A small image embedding model, trained from scratch.
Data: trained on photos of plants, animals and fungi (iNaturalist), 155796 training examples, 5.8 epochs.
Rows from block 3 of a small image embedding model, named by matrix and row number. Rows with one number belong to one neuron. Each number is 128 + 32 x the weight over its row's rms, rounded and kept within 0 to 255. All counts start at 0. Numbers have three digits each.
Before each neuron's rows are labels from the 100 images, of 14976, where the neuron reaches its highest value: "responds to" is what is common among them. Only what is clearly more common there than usual is listed. The data: photos of plants, animals and fungi (iNaturalist).
# fc1: MLP up (model.blocks.3.mlp.fc1.weight, 256x128), inputs 0-127
# fc2: MLP down (model.blocks.3.mlp.fc2.weight, 128x256, transposed), outputs 0-127

responds to: class Aves
fc1.140:105128085093126096122167140100104076136193111205156160115084154148124163092139137099162145090128166124133066158116123116100191149176135114158174095188194090168138178115080096150154136130137183133105153177152131123111090135092123137125148131147047124113077123158166163152141095138118079152101071143121123121154136074126069117098195136084188107084153148189133151113156144153128120134103
fc2.140:125125110090126131098098147067123116135099160136112097135135124110131133170111126149103152144145052145137115100129155124093163129112127164119179181161180127115116088129104110154095148060129206097180133064104084138135125139096185140163081091144160039096156098161105180141151122043155088110159112075091151082074100145147102108061168140158114089112154087182101125139146138133132119137076

responds to: order Lepidoptera
fc1.151:187128073073117106123142116169073094109118123069151061065091126106115141118082154173152124159092146144131135157137141165201165113125122165158105153067163152117105092155145100166081116123096147127138125128123186178140101134157125201040141113110103082116128138135083175187123124116122092108074119149129127154108132118149148171111137132109097061170146121192138131163141149172128091107062
fc2.151:124161169164148179105101140107122171121145138168133101197096169166079111180151109171150151128150083112099150099184100142137167167128182128107127114170139127118140130125155129100166099083133163171132122149141087142148180109077082124076113148147160127072114176173069167134083139109131122119175124144128141154141161199044132128127185143151083155115115166173159224123099138118106156109171

responds to: phylum Arthropoda; class Insecta
fc1.5:128120123103161120165110057129073139141180127154152145136117137097173149123113113098112081092073130100115141175102127129151119072141171150133144102121104141114135153123093192103137048127072123128082094093106116159098148085092184172079159121151121161156126205118151111177087125159110139121066173107108135085119218155128175142144118172130081167154144132136135209084162135094128117118077
fc2.5:148111141141165150149145073093102121096109136102158134140085152217121092107081102172131122122124176124183115078151138151110111140156115077151191110108087058177106077134149086102169109148141116163070043155108105127150109197110073105104098097160145164124115145100152160098184157149144120120111185136124150119109106127131169084118141187135086098092155107173151081138132187097118111154101

responds to: class Insecta; phylum Arthropoda; order Lepidoptera
fc1.160:132145104132108093120167164065131166137130136116120106116155138115183114101128120070078188098159076083093125106123147136162101120170168118093162131095197135125140149127095183164090122115114148104178076056137131132110128106145098140173168086099117071086073164129125114161148139075088175123135080088125118083161110094136145053176151102101105112090092123176047167132132113153104171125122
fc2.160:162136135154113177144155129192139116106150156081143186135182149120111141140127134174088097142128159129099111123160149116123101135089052128150138098062135180142189133177146139179146099060113149156159169132089162149063109126098113099136124164120169164103127135160109107146156132182154133075073131134218138199131105171102141106138074130098111099079126081151152129088097162154194099122150

responds to: class Aves
fc1.58:132068072132110161090130151101185080150143145203137054090119163146070195080118124074139160096178095142106164162097103131098108158184156171116086086132122078083070149110111107113134130109137133135152127114128121102102094068116106117080127136087180092059159104092108144114125093106150110150164115152110153195142105112155098096152121136112080177118175075107134114136124148152142162101098
fc2.58:104177114173071103151112141099132123067127095144158119139185156169169182124143188117173098117170127093146172150212110103150074145152187150121120112125133145141081116126151066096103104144103057134107108161131174123115202058103090127123171142154108182094102169155104089150131100095158140157170115106119160141124152116077104121110121117153122152157165127102125186149119104095148075060136

responds to: class Aves
fc1.144:129138150154162167166079177129165145160162086135124168179191167132204133132091166179128126162126068087126087144121104152090123072193134146128104156106094088164068181136093178100099124113110167160161160081122087129168114145099126124111102111156140073140195161156133123115193145050101154155098124133142112139154165158140137094097135096111118115136155158147159081196167117134106121146103
fc2.144:124163115132113071134098159112142114154115143126150074138147132141163124140127161104061095190177131165116108155129126128078060200100136178147139083137151158112161048132130178088083132096107082125111138138157071138137170145179083144101155152170133171106074096138097162170058135166130120155188093095126096121117074100115084122104138125151160105094096100129098184154136118199170142134115

responds to: class Aves; order Passeriformes
fc1.106:124193068104173135127074129141133129175093160087145117109166166113096140190117135058083072167111135146176117081136127164076149141150138140190157183137100115143110119155131143096123138108130126148055127123163112154102113172173085139116150094097154174154104047110129150172172141074068134174115127078091106131091110113142164150109112130210156155097138166101083106132143162160137135153122
fc2.106:165141126078101156149136147148132130151149127124103093113101149196120133145134162101155096217117114128130143147093098233077128128136112163106183156155127096189133070160124085085131079129187082161150089140144162146120103144163150157097219136132135144125165103160150120114166144097089160205100153079102113139154148101154127146129105100187152138112132121078127100129113143180057130125169

responds to: class Insecta; phylum Arthropoda; order Lepidoptera
fc1.47:166128105147123119130141145104101135141145147156156122083103132108087137093156135085092137187168150139157160126103061106115087168173125130145164095103161172151140139120150146127169116092087099176168075118119120119159061174167136194194059071165086170077117056175151111115125175048138138154102097099126055139194124103157133103094137106136125105119143085105107148100164153134115138121106
fc2.47:152117114120144094103103108097134100170113135127122121183142101122164106164141051177181185100164114117131152128094161108088073107170106119128114146157176120104082117133103159148175195116115121152101069095135159189155120110148182101098142082119172101129118172112115140171140072131133080056082079115117189050133168108111115117150169113123162073185141093141079105103135138180147143114136

responds to: class Insecta; phylum Arthropoda; order Lepidoptera; family: Nymphalidae
fc1.116:124077086145109143127144148141162130100121134088127151081162140135110132154138135093123079110173132099120134109109077104066096099088123128158162137040184137175127117152135146116096108136092130098154117148118122167135134131144117122099110175113135149176145180119213113138169131076121187076077152003161073148135101066102129098190126109095143125149155096120128176129170190158117124149118
fc2.116:097196081100136136111148139178083158139176132142101087126097127137161181120177151157131171162164151118173163095188165148220207141115141134113119158107108146144162139119110141147127108141097152107103187137066131118134124085112152086158181090161090133132088130126207146149139097188125151131112137144110094106204132136132143178100097130136159158096143106064090141155110111128197129128175

responds to: class Aves; order Passeriformes
fc1.67:125081147161122166150129130148079137128125169150152128118155104149138123107153091121103155099133156177138100158163232112089155093112126159068074195170152197058167134143171101103191177114122153117085098133111089132128168141163119135157178159137138107170151188164095130098099149111121133133186150129127123113055055148160120085106101074090108143145129151123093133166119164146150125111174
fc2.67:138210146073116170179116123193167124124111157130141196113133107166141148134120147148127158178101062082091158162075074114135084107114140096124089113139123133140124142155059094174067103139155131144116134111078062179096144133147101147078112110121110096181151066094087135143123105104133129140134130124120101083103161089156167157102153162131165162094120061084140135124105094093068124113185

responds to: order Lepidoptera
fc1.28:110158129155106121100075087149177118125115131146112153082107163171165157132123153120174133125171085112180134116128112204117065124146098181095100146075057111112147130137107147086148170113151100155074070099116127127075114107169115127109179145167080132167163075134185122106126095165141125061144118131072116141092092175130177119064142103132156115132188093085117164130145144131124110194076
fc2.28:153136106154111139132169123214170117145161128102150136070135144089121194135130121138112138118110149139145092092112089086104117119118099145172081093118145055096134103169088125125114102114096143143122184125151162138127109119094141163148125118081147162086118197207163176074137163150129132078175126155200134146164121155094058151117108124142080052120155176182161106108149149151124171070107

responds to: class Aves; order Passeriformes
fc1.36:114119081166140126097145114156150139154053087114168137175140187115103148116129145137097105080136113114182121126141112159072127136172140105120137140121157169174159122104110108182174160157176067099131128185131169118069066158122127169078089138118086124106123135114160093076137106079111158161131155141123189094077110195150108084164110159206118180096133159098174085160144134120131113076152
fc2.36:170158153103129168136158141129172180186114093108100121118132081102132149121085104157137121134139113087094175149118122140074158105137186129146155089167111192124072160123117109069118084144177071123182119151105144097115118094099184147150121140125133151151073148096156131175050130178111155114108049167159166085081103099138136118126128079109104187142149158079141148194124077147118087091133

responds to: order Lepidoptera
fc1.184:140123153104078153106117100137059180125169167083085182152142141100124191089129165099147107143084150149109113079126134145083194099094100118121095113091150172173112133157111123139136135141140159176096141108156116108118131176103078113088045097154091169130103130167089121143127077094140127059148169124126109122168162108179069117141072079113076130173163103159102147182107121160117165175150
fc2.184:058120138158137119146106164130109101205075144140178162108166132121141113088133120120166152129140189112170121204161126106108206125123137088157161114070177135128127135105146102153175181162119172089148208165118149160092149132115128119119169151115184147175164136094108143156180170099177138146084141071091122154091089123130103152165087073172144167150086121142112163112128154094146110163138

responds to: class Aves
fc1.54:192118133153165090133136127128137097180196138130096147134080089099139127142109109105169132174100173087183109086119133179125078116159138112128152088116127176169180119126131102142171132143155120105105124126139075105082199137141120195064125156065138135177143138154160121134130079126096212159125096107127122132208159092152074133113129090168105118081187135158126164103163066141114158136121
fc2.54:068127092128129146086142163114103180161128104101117089107151117150145115164121128162095129063112145227142121134200198138148123160209109076132152188097062155094141107160121139078133106135165144113153129146160135125143123169061171063116110084137104119104116132148155158092127124083176120110113163147104110143087124160163093116178146091120128105178127167161178158102121091085096102122088

responds to: phylum Arthropoda; class Insecta
fc1.136:127129118175140138149199132105116131138060106119163092146161149124124133066128111143125149115186142141120110087156185109125131081139097160117179124115107174086094119208137148148125108152125144113152086142149059208123131130150174132139114103127148095110150100152067123180116123052130106106116151155162120092129126159096089091085088071131177133010137124168141156073130171162130121114105
fc2.136:125140115100151147167150123203135133147155163146109114158090161131175110099120152181184096165095144116112117154101142108142113118044138101095077148079133106185116168139122141169115111090142078126160071156050141146085091135107119147099169137157113120147080124129092155207185206158130161119182061122096134152160179085153106151169100152143155147117156120086107151133166161084113124103144

responds to: order Lepidoptera
fc1.241:120095150156122166082077166112174108139171137088123099113125122142154157140110152152114168138090104114134105096114209229170221179144089169160170095138168181142128162136090093110141150172125091151144110073175156155132168142164094105058112132124115169083075116165163096089135119125128119076126132131158158117140110091112131144164157163132159156176098129146116137137189146179092134132109
fc2.241:086136162143121085157176113093107133138104165129118137150096108107091132107150156120082101082151137126100113113091170109144162096156131142162128124108145141156087138134179109085137112162134074133118161164115188194083052090111059154127117141113089118089071078136089151131136135125174097072159067151095153138100053127078125122140166153180146143089168188125108198109063182120129148127152

responds to: phylum Arthropoda; class Insecta; order Lepidoptera
fc1.27:140103079086134207146161134200125065166170165027098111136172131126188144189107153158152110102117137127114050128124114137117190165174129126123154124117188141133148148096183128081106123136081148129137121093124141134140144184136177125140112140151104146091110126147149146104104063187085124138148133126137166149153148133101102127142185095076128133178134116118139168099129112111168082206138
fc2.27:122104096168143146088175170151121090127110116185196107077078137117105129187140168160158075114113199120100130179134122167170094130114097159109125141074090077140113136101135191119088152102093159115127132158139114093107175121133118084198074124120160162128117092176145134107122130150089082187142116118110177218076115142191116151129108141088114143139120140162162165087072138145143113101113

responds to: class Aves; phylum Chordata; order Passeriformes
fc1.217:129082167143170088105168203122088116124149137116196178160142138138145173108192158172155201077163110097097124133105134111148137102152139118146110082162111086142106146080135131092149128113162141145199135138118099201154082167156083131128062075130161112121078127139090051124145154127160184074144140131067087122119158126155093152124117099150189125108116118167150119147120143087109105089145
fc2.217:095112155091139160162127075142113112131125114138060104148120153158122074118150163178069117154171139138109174209168092175102183120146145109080141095139174089092182115141049134179089092071107122102100152104131180107137137126163183135136108112122091121139118104100141167103123094108158121130133118095176079066107105109167139133081148174115159123105096120109125132188149031165130151136122

responds to: class Aves; order Accipitriformes
fc1.52:141127167128133070107051148119117119112160137171140067162123137148123108149137143112177132157114137107115131220135133080100163159094122098137108135092157171107075087151186114089163135121167176176124182119125061157157194093116134114095104159105107071116140113171157106159096129048160136133167147081146175124078088060134121095067141154149112135108166104107122145132142117147061119113150
fc2.52:097152144087091086142108174174178141103184137092134201060111097097127137107103151165163136117149162147110107120138160126094103112137181153108132121099174125162115110114126100098138102129087088056108111173148141072105119156089176130134153139133115113181163097095145149079103171114168126081090159141130115132159047172126135106193170069125144153146119179091193118173080106096170090136137

responds to: class Aves
fc1.224:186133096199147141120129132050160074096132057181142160147091078110113141093154102106162089098131109155104120184136108170143163130109104117120175174112143113116143213118159116110110154143120116104137177150143111105139085190047140140105115116117121209111077108099171067048132101152101141156152103106170129127164112141135176125133127166149158099132134118121113113122115056159142105130093
fc2.224:135136111176160135114085127128162126137104096138091123074137092142115142116196209100118105143114118111090132084120109168165142160166131184140175088122106113080089160139105117140159118092115188146079123122078178140087164111141196091173160151156109085106193077125110123152055109104126092104133174112096121153137131200132138102139103140132133082071151142160097078064151070101156091145125

responds to: phylum Arthropoda
fc1.226:113151125117092130139153121083090161082105167155108171135207080125108142117141112117137126160101144150111172148135114131081133103123152124143088148097160110124122164206119126127179089141147082083120158179140141086073122071121131139159130190184155139168201067088144132169136148160143182174154075190124043118129146148090127128124164149138128114033116108113103084108122097145159134150143
fc2.226:092116195215144161081125125147118172174088127157145106106080129127099074127138160146148160166152081154087120144135161135140140120157104152094169148142077185107116099103159139094164127157112137159107136096143103157153081201147117171132076099045134086169128116136137092115139104075149069105108178120164113116159120114118095161104129124103120151125187131159116183079119129202120091060153

responds to: phylum Arthropoda; class Insecta; order Lepidoptera
fc1.228:131133096114148176152153108156163124111154112121112152081123110135130111133129182130129097085169109109183060121146152131066041123093134118142160120111085146047096145112087134133174109119183101144142131104149145129131160114147098127163156125201110132175111132096121158112100150134082154125060108128073149109103134079187127115159102142110082056153155062120179219097161123086104093138097
fc2.228:154131162132107125145139171081123142111099120198138105147164100119178172145149073109166073100137150159159195130150112117134153190095109144169134160154148158170124148156127147160118144133176123161149151121185064079093153097072123115091138135065121096101121083118133135140097142112146077077205096164136083153129138133122160112093145175084151151086094127108167083067135138192099198153137