From a checkpoint of a small image embedding model: muon at rate 0.018.
Rows from block 6 of a small image embedding model, named by matrix and row number. Rows with one number belong to one neuron. Each number is 128 + 24 x the weight over its row's rms, rounded and kept within 0 to 255. All counts start at 0. Numbers have three digits each.
After each neuron's rows are labels from the 100 images, of 14976, where the neuron reaches its highest value: "strongest on" is what is common among them; "patch colour" is the nearest of a few named colours to the mean colour under the peak. Only what is clearly more common there than usual is listed. The data: photos of plants, animals and fungi (iNaturalist).
# fc1: MLP up (model.blocks.6.mlp.fc1.weight, 256x128), inputs 0-127
# fc2: MLP down (model.blocks.6.mlp.fc2.weight, 128x256, transposed), outputs 0-127

fc1.22:109097110141125155087117113130100117123120146111154148121079108086122127120125147136157144109163082150155110128151170139140150132119154130143138114163150109090187130130122175079114086123149149111118085132118145147163119123155121103105148122176142109121134173133121146156138110124132139121111152125113150121150159135094087166123118136139143100081165132093142141119149157108135177186090
fc2.22:115137143115159110143107121115124117128161163136145069112107145133140109160166083122110140109120128121112120142127124149110093119142116127134081137169101091150167117109116129163133131134122149091109117138127174151096148096152158122137160114145113107093111114099108095114159099117105110102117143107156143121111133086140172181123126131120070115161155130094156139106077129127178123167080
strongest on: class Aves
patch colour: pink

fc1.190:153128129142071155150119131146120106116129114121113175097125135116116148132106163146113098103115119134138075138058098130095121152103137088172120157157115136098135121143137115105117124168182143125092128141143112126118144118103089151102109146103137130081151099155096117119095105139103123127138177129167146109152111112138141101173165106091107123129107086169086122147115134109124122104129
fc2.190:091106148147159126145201132139119073171123137177122120117112143125111113124109168155144102110182139148128123188116098141151127118162133079104109116116098165156131136125109120145091138148159109140121106138115131120113134150144168115121116132084120099126165147136089115144106104148153116116115126155153096108140118114104121166159110131101121082146087119133089119159161136122174115142131
strongest on: phylum Arthropoda; class Insecta; order Diptera; family: Syrphidae
patch colour: yellow; orange

fc1.69:127114113104126126120108133157146105116089113165178151158100136133097107145166147145115096142184145105167111139134106117142115134115126114124087138090124121133081148130118112122123127081142061087153107123123136135158143136129129145141149126067121105117105096112117145122156167116144097094133132082120162116111125145120121112159133115138102128064077140131163074124105100113148142139150
fc2.69:091122157160173152152116110117113146153147157102115119170129122151136148167174109114132170121098085123101097158140095114106115071130120156132108135171157117072104140098111142108094146133124107136154150139128128133137118105095100124142144084147148145158090128125142145104122153161136129132107095136114099152126104137163103124092093182109123166109124126158128149128092119103160137098102
strongest on: order Passeriformes
patch colour: brown

fc1.164:131139111103105079118075113118098112123145157131181149145134191102126092135117067150139103098115161073094105154126128149117142135132105126099136169122110127126122134143154127120123116117129129125095142109129150147106125141133087152138141115153161162142096121134117130125148129106084121082104073154117109127146128140136110166152162122110114139152097082161134135194167119106120109127146
fc2.164:147155125149104113108140095155142098107116124095131138109118135131124100110113165159137088155079153100128132131141166145113149126112108147149140134130131135132125173110169114128148112116138107096087107165098136114150163100122101158158147172103126190096154159135131092108112133134149117136168163164089125139107144169140187084143141124128118125141109125090147128125081136124146146177159
strongest on: order Coleoptera
patch colour: black

fc1.59:108099113101117130101122149076153132148168118137115132086097122108116148171125138074105132111163084078109157176104115152109173116129132137130127164116136122152133139152142133113144113124129162112136127144139149119146118084119110139121166163070101145142109098145142129126088127149154109099129109108112142131134126174108094115113120145112119177149159180125125140106115099149056138115127
fc2.59:106154138128164140144143093134152102098109101141102097111182160139170082077149163171133154101159134133098125107147146136134121150148138057137133105156069172144076133163168116147149137094130116132141104154120120140148134174113157119113133119145145124113093159138126137121113142155091116131109117163126130132113137151142114114144150123116121116096127104139150094145130128165184132130138
strongest on: phylum Arthropoda; class Insecta; order Diptera; family: Syrphidae
patch colour: pink

fc1.159:157111168150131095125154103108155136134100136138104137113128128096153098117108138083117124181115184118109117091123137103145141181167132119102126182120143153113143130121141133108128130114129107160123144132123091123102132117112077109122109090130154117104143134182135108152140096150123154154095121082122148127071110123132143086139144143120125087144142105144177172135080150101108118130162
fc2.159:125154103153106117094148114174114110142132112112162108112100140123161127135106107090087107114082179106100136118141111128129187091148111126087135152083162121132111130110092086161130101070164117132117149084107136088120119120177087140151136150134108119122160137137119136136153123134128166124149136121143151138116095092156161121141129154140145133159105122156118097121081156129153132153151
strongest on: phylum Tracheophyta; kingdom Plantae
patch colour: pink

fc1.130:136170098137130161092110117147121121133148121119146116064139157153131134124142109148148132109135126114107105174085095137144165137130100125151118138146113148139135145108152096141100129164084105144128116112145141174120094134095120137126125103136136166127086106115112115093128125096115159189118111148172160116149153106170105135142102166094077170107116107156114149086118149131085128092141
fc2.130:156174134137131134141169134146125125133173107107123143107099163130151069135118128163160128130132121121121148112085132098134139111131105160105141163137077111154129174102104139159126111141116127091127139124144143106182164162130160094120154148149161124132205118150140108091153093159107113131108096109112122107144148128133123068125135136132130135131175113154152108153088148122142153156132
strongest on: class Aves; phylum Chordata
patch colour: white

fc1.39:112148154140128132183130136141098132138113137139127104158163126149088125133115157138123146160125093108126169149150096152126166110099154154110141146146172133120148131140106184112153113123108109138098141159099128095140132122134112148134164107124114214107187105104118165146125128117109096119139135155166099129143118138125145128076096143140100161151115153149113121155104144134169178130103
fc2.39:129133129169136140085142094145157170148116116124092121114099112160133155124134128145088123128131123113113093113074087135131114108180140131152105133124109109130103144094165087127125107112150151151118122131120115167114100088103171119130126091131113153145094127160142113139178102095167120121146114114122117137174141140120185101135110118122097136163173132101135175172157091107103146124103
strongest on: class Aves; phylum Chordata; order Accipitriformes
patch colour: white

fc1.44:173124112166121083100111147128111172143123137145127114143171126132153104160159117128134136080097128157144149142088150145103144136128129114122096139126139121088138106122103151138131156091170164138165099097178097148127101117138146083115116131119103147133149161120163104147065175114118116130096142113118127157103126102119101110115149148089148112177111151145157173154125131103117137150099
fc2.44:172115130182112213107120128121104120134151160145115087184123110113156081131095127105134133124156133162142127149080142085160126093139124119091136132130133117136153139151107142139123087150128129125122084118121124136129105119110160109127155118115141133108138119067079098094145122120109170127119169144087134129104089144151122139112125131127169120121136122092078116111097103135132142142127
strongest on: order Coleoptera
patch colour: brown

fc1.93:114112154105107088112121135110127143164105092116142147095167169119141199077096125143095159137134138159135120154110139137077091116158150148132123139135108125124180152102100144119096147125132140146142102111150088108095150145130127111103091111128125084115150142144113134145171175136157096124129092122118141122157107101110168137120096102132163146135096122113099140124108163117114094171128
fc2.93:114149127061112142153162147152142110112105095129131126162168115120120117116130168103097081159113109139103123077121132118135112102165122144153147121174113106101117165123093088132124149118155120153130122103104121125158140152126138159110150151141106140136120086136137188135152165137063152132147135142128139094085152108130102152146137106141120100131141175109130137091120132153089162163109
strongest on: phylum Chordata; class Aves; order Anseriformes; family: Anatidae
patch colour: grey

fc1.73:131153117155099119129106085132172133123089161151154151143155106155107102083162132107150093120147094147153102103102116171151119099114136160158105159136133111119115150121129139152129153114157158136156177151105131106147086130156130164106149161120110120106148152104119119096109158120092148162131124112103147146152098157118100115156164091134102150095147122092147087105142093102125103126165
fc2.73:122133139164106150145160081089061127116114118089157161146132170146158135145096128119137136119143095123113148159128134080139152138134122109136099151088150112077098093122113133130111088082152164113133126163134141173130095153131126160146130116117150130083120150138126111097140199109123136124124139111123167129125137114132131084095147094141148128087118144127107128147142177123119112129090
strongest on: phylum Chordata; class Aves
patch colour: white

fc1.186:141121172120151134087116087120077140109150123151142162119103136154109140150127126129134087131113087092108130135149119178127144203159096162123117184177130115130129104129122131130127080128130119121136132065166125064109099163128121093125104127146121147125107154122150123120143116115127113123159131128152118107161137114157124157109173113164144133101125091140149131163163129141117116161130
fc2.186:132124161097160095092091140090129181118121099131124117115111117131179167170113136151077092133111181097126160150144142122133099101123149106138115105079162120115148112156119117114124137159161093093102114138129085137151138098116180109121122134111100121162137130108156174111088080100158105117122153143140137148126131152100121127131108135170153153133114134119140149098107122130150111096138
strongest on: class Insecta; phylum Arthropoda; order Coleoptera
patch colour: brown; black

fc1.187:097148159138130127116147137145166121125113119107108139156076093098098182126093143147145097116128120126108122108122126173092099115124141119133127164156118110112173113112126107084145094087093135103167156080138134115098120095123090143129092145091111113119132114126106137116154148122145148104194107134144095157105080140082144150143109103116122161121101115169127144159129161132130110147106
fc2.187:146152133137145159142091132105129133168123135163110156115088108098103108091094083139107142125154102134124114130098154121125130064115122167109092160108132105084110121120119088147095083113136083138104155140138129118149145158178109130112112146101121140123128118132129140178130129130171087141152160089131165131113138152122125090130123096129157110112144090120099097154180105124146167127136
strongest on: order Passeriformes
patch colour: brown

fc1.11:168158159111154152151166149168124132121161103155132130136131150106147140133156098141167138116144189111111149154138145105131122159101125123109141153144129167103106103114131126133128138126111146144127084140085103114117121166161098160117095131085140095121099108131088124174168155165091122098081125138088127121075148102131135117136154099134149125097128145143097140078159146123104124117155
fc2.11:117108075151113134148094130170107122112108147083160132145124137139120114156109132083109144147121083120136143120121140080135143146151105160116128170120137123157131139133107136139147103110120118191116109075167162142122143107164108104150115108132147123141120118097176184081104138103129125133113128117104070155143133080145131151182126135117120117112107148178135130162141137132108111093143
strongest on: class Insecta; phylum Arthropoda
patch colour: pink

fc1.124:158152124156125102166110136134163147106078156127139096123110120128094154090135128163160131119166123157128072109108144111192137106134100130124103110118130152108154163122140124139128162164116120101153135146122103134141163156138142130178094167157146079117133135115091107122115124105157150135146123110153131117134176166115177165172119161166132152142106101127093129120115135132091120114110
fc2.124:164156107084140129142140131142164123135137117125109083129132094148102163119130172118107125139125129114138168076138121140163111110092100151126073144137149097140096127128091116122119139140177090098163120142095103110130144110146147125089129159099082106140126113103124082121151155123115105143117116147087139111163114124077163147141149159152153124121136151123070070110121098132118123115115
strongest on: phylum Arthropoda; class Insecta; order Coleoptera; family: Coccinellidae
patch colour: brown

fc1.1:117118162121102103153147165179115137140124126139123125148138138103154163116106124183106128132126132164114135130136151107163124146127133124103124112122122151081148079067138153164149168143148166088117124096146131072149107123146093095110078124108106086136120139134136063141148116132126140114103143099113119188119144117165146144144135122114145170128091120121151137171120133120145118155162
fc2.1:135139107159131133136143136102161151094157128160142140135126109113094126118123141114150136094144118168149152155113145067113142141128141129144102114109163138140144066140169140122138155157097132110158125143135137134077134122076111085072125111124109168150122106111129157108088160111126116096129129135121148117126184110097116178129108135117092138081113113128095145130136197146120103100109
strongest on: phylum Arthropoda; class Insecta
patch colour: pink

fc1.95:106137118135096092138106171124114137185158168136121135140160123130144115099147123106103133131134115093135130090114140150146154112163147102111140123123121136112128141140132137122102188124147162123098148187141116150134162146130124123201113137158079090119119145158122142140138154111162129107156189086146115109114136088129112112121098141155103092122116140153113132136090126063111131160141
fc2.95:119101114130153101119125142112132171162138153121124147115164096121179109134142179129100133124124169123109149086107097170105150176126141152118154133126094140123127174131100119099115132111139127115118112128167119157122116150108123112158148156173094086130129110141114165153085086142097093105134112115138128169129154130155119077149112138173100146077085137132107148108137114127135085152137
strongest on: order Charadriiformes; order Anseriformes; family: Anatidae
patch colour: grey

fc1.197:138130141123135135095104134157141123139155160141119126171135134136120085166139173088182095121102126153120086103135120113137155138112093092120151123116167138154095111168100138120149097102157155078105159113103105139140120091138127135139127123136131154112120084088127123139128112139166129138142157134162129122133103082166103154123130115127137098112126078177144160112150106085160150124074
fc2.197:093113111114129138142138143166136101126095144152158112119171155093148089112145128123106160154109139185138167121145129148122101111142132103170099115122083149105137129128131100133105142111141116148152107122117131066123146150111090155100096133130150096075129146175146101124164173154133144127112099143097115074131140170114124140119175118134139127169122145081167131124092098133120119132110
strongest on: phylum Chordata; class Aves; order Anseriformes; family: Anatidae
patch colour: grey

fc1.158:161135117127145107140086111107149162137094085133095110126177125124150114154120122084125109133152121129139175152111104159130116103145139121128136142155102082144123136058161112114148124129116129159160139142165132139108164137110169107087081132140123100125173128097146145078120061145140144134110096152141091141107125127154159137138146154147136148133134114113179123115111121086125093147126
fc2.158:117122145106121158101141109167095122107118137115129103122117150133120179152157130175113163169133121083145125108141158109126107138091148127126128148070121203153119149138103105134120136083104085157085149088128124168111120123135131116145157135123141115113149149157143143155142083159151149178148103092121126105119131129133114133169110075142176145144118098135131146108153132143104134121108
strongest on: class Insecta; phylum Arthropoda; order Lepidoptera; family: Pieridae
patch colour: pink

fc1.182:100126160157102104136164126124134098133124112155116110145112105107095155104115161108081137127162085179124081139152106130114136127162166117126156149143127130151083118150139133133166185085129101147120096115124137129117090149087118130140151121172115132148138129111126088160129128115142163179092122118116123122155143154098142116138136081114121154133144140165166123087074108130098113127095
fc2.182:156170104107087123120131185131136147115127146157134076126118161149135133143163141130133140109117164124156097129126105148140112127138067160164102070129135135122108128146158104154147122112139155140140119114148157146123166111128121133085129145143139136067146121095164135104132063138101173103125122124085173109095131126154090121126132172122098111114164117134135113145150161127160102138134
strongest on: phylum Arthropoda; class Insecta; order Lepidoptera
patch colour: white; pink

fc1.77:100122110163110128118151127104141133134104093119151084125137121160092093120140159133165140171089076123155090159124124148160120160080141119125113122129087128155142152126129112095171161110120155166182084110076138154144144126129133202106149089142144111146140110131111149133126139104090133116101145162148127112117149094119125080120147135123129113108114128096126113134140140142102148165146
fc2.77:145132130130127108127103154099091088140164187137128155090157133161137154136137134132150150161123111138127161125127140118107166119152141107147130162154150149146145140171139103089088146157120116150113163118133153135118062139147110130119113126122143153076134125145116104171152120116112110143133110165177160142156088132154119144135103087147112150175110085172104141116105116150100091159126
strongest on: order Charadriiformes
patch colour: grey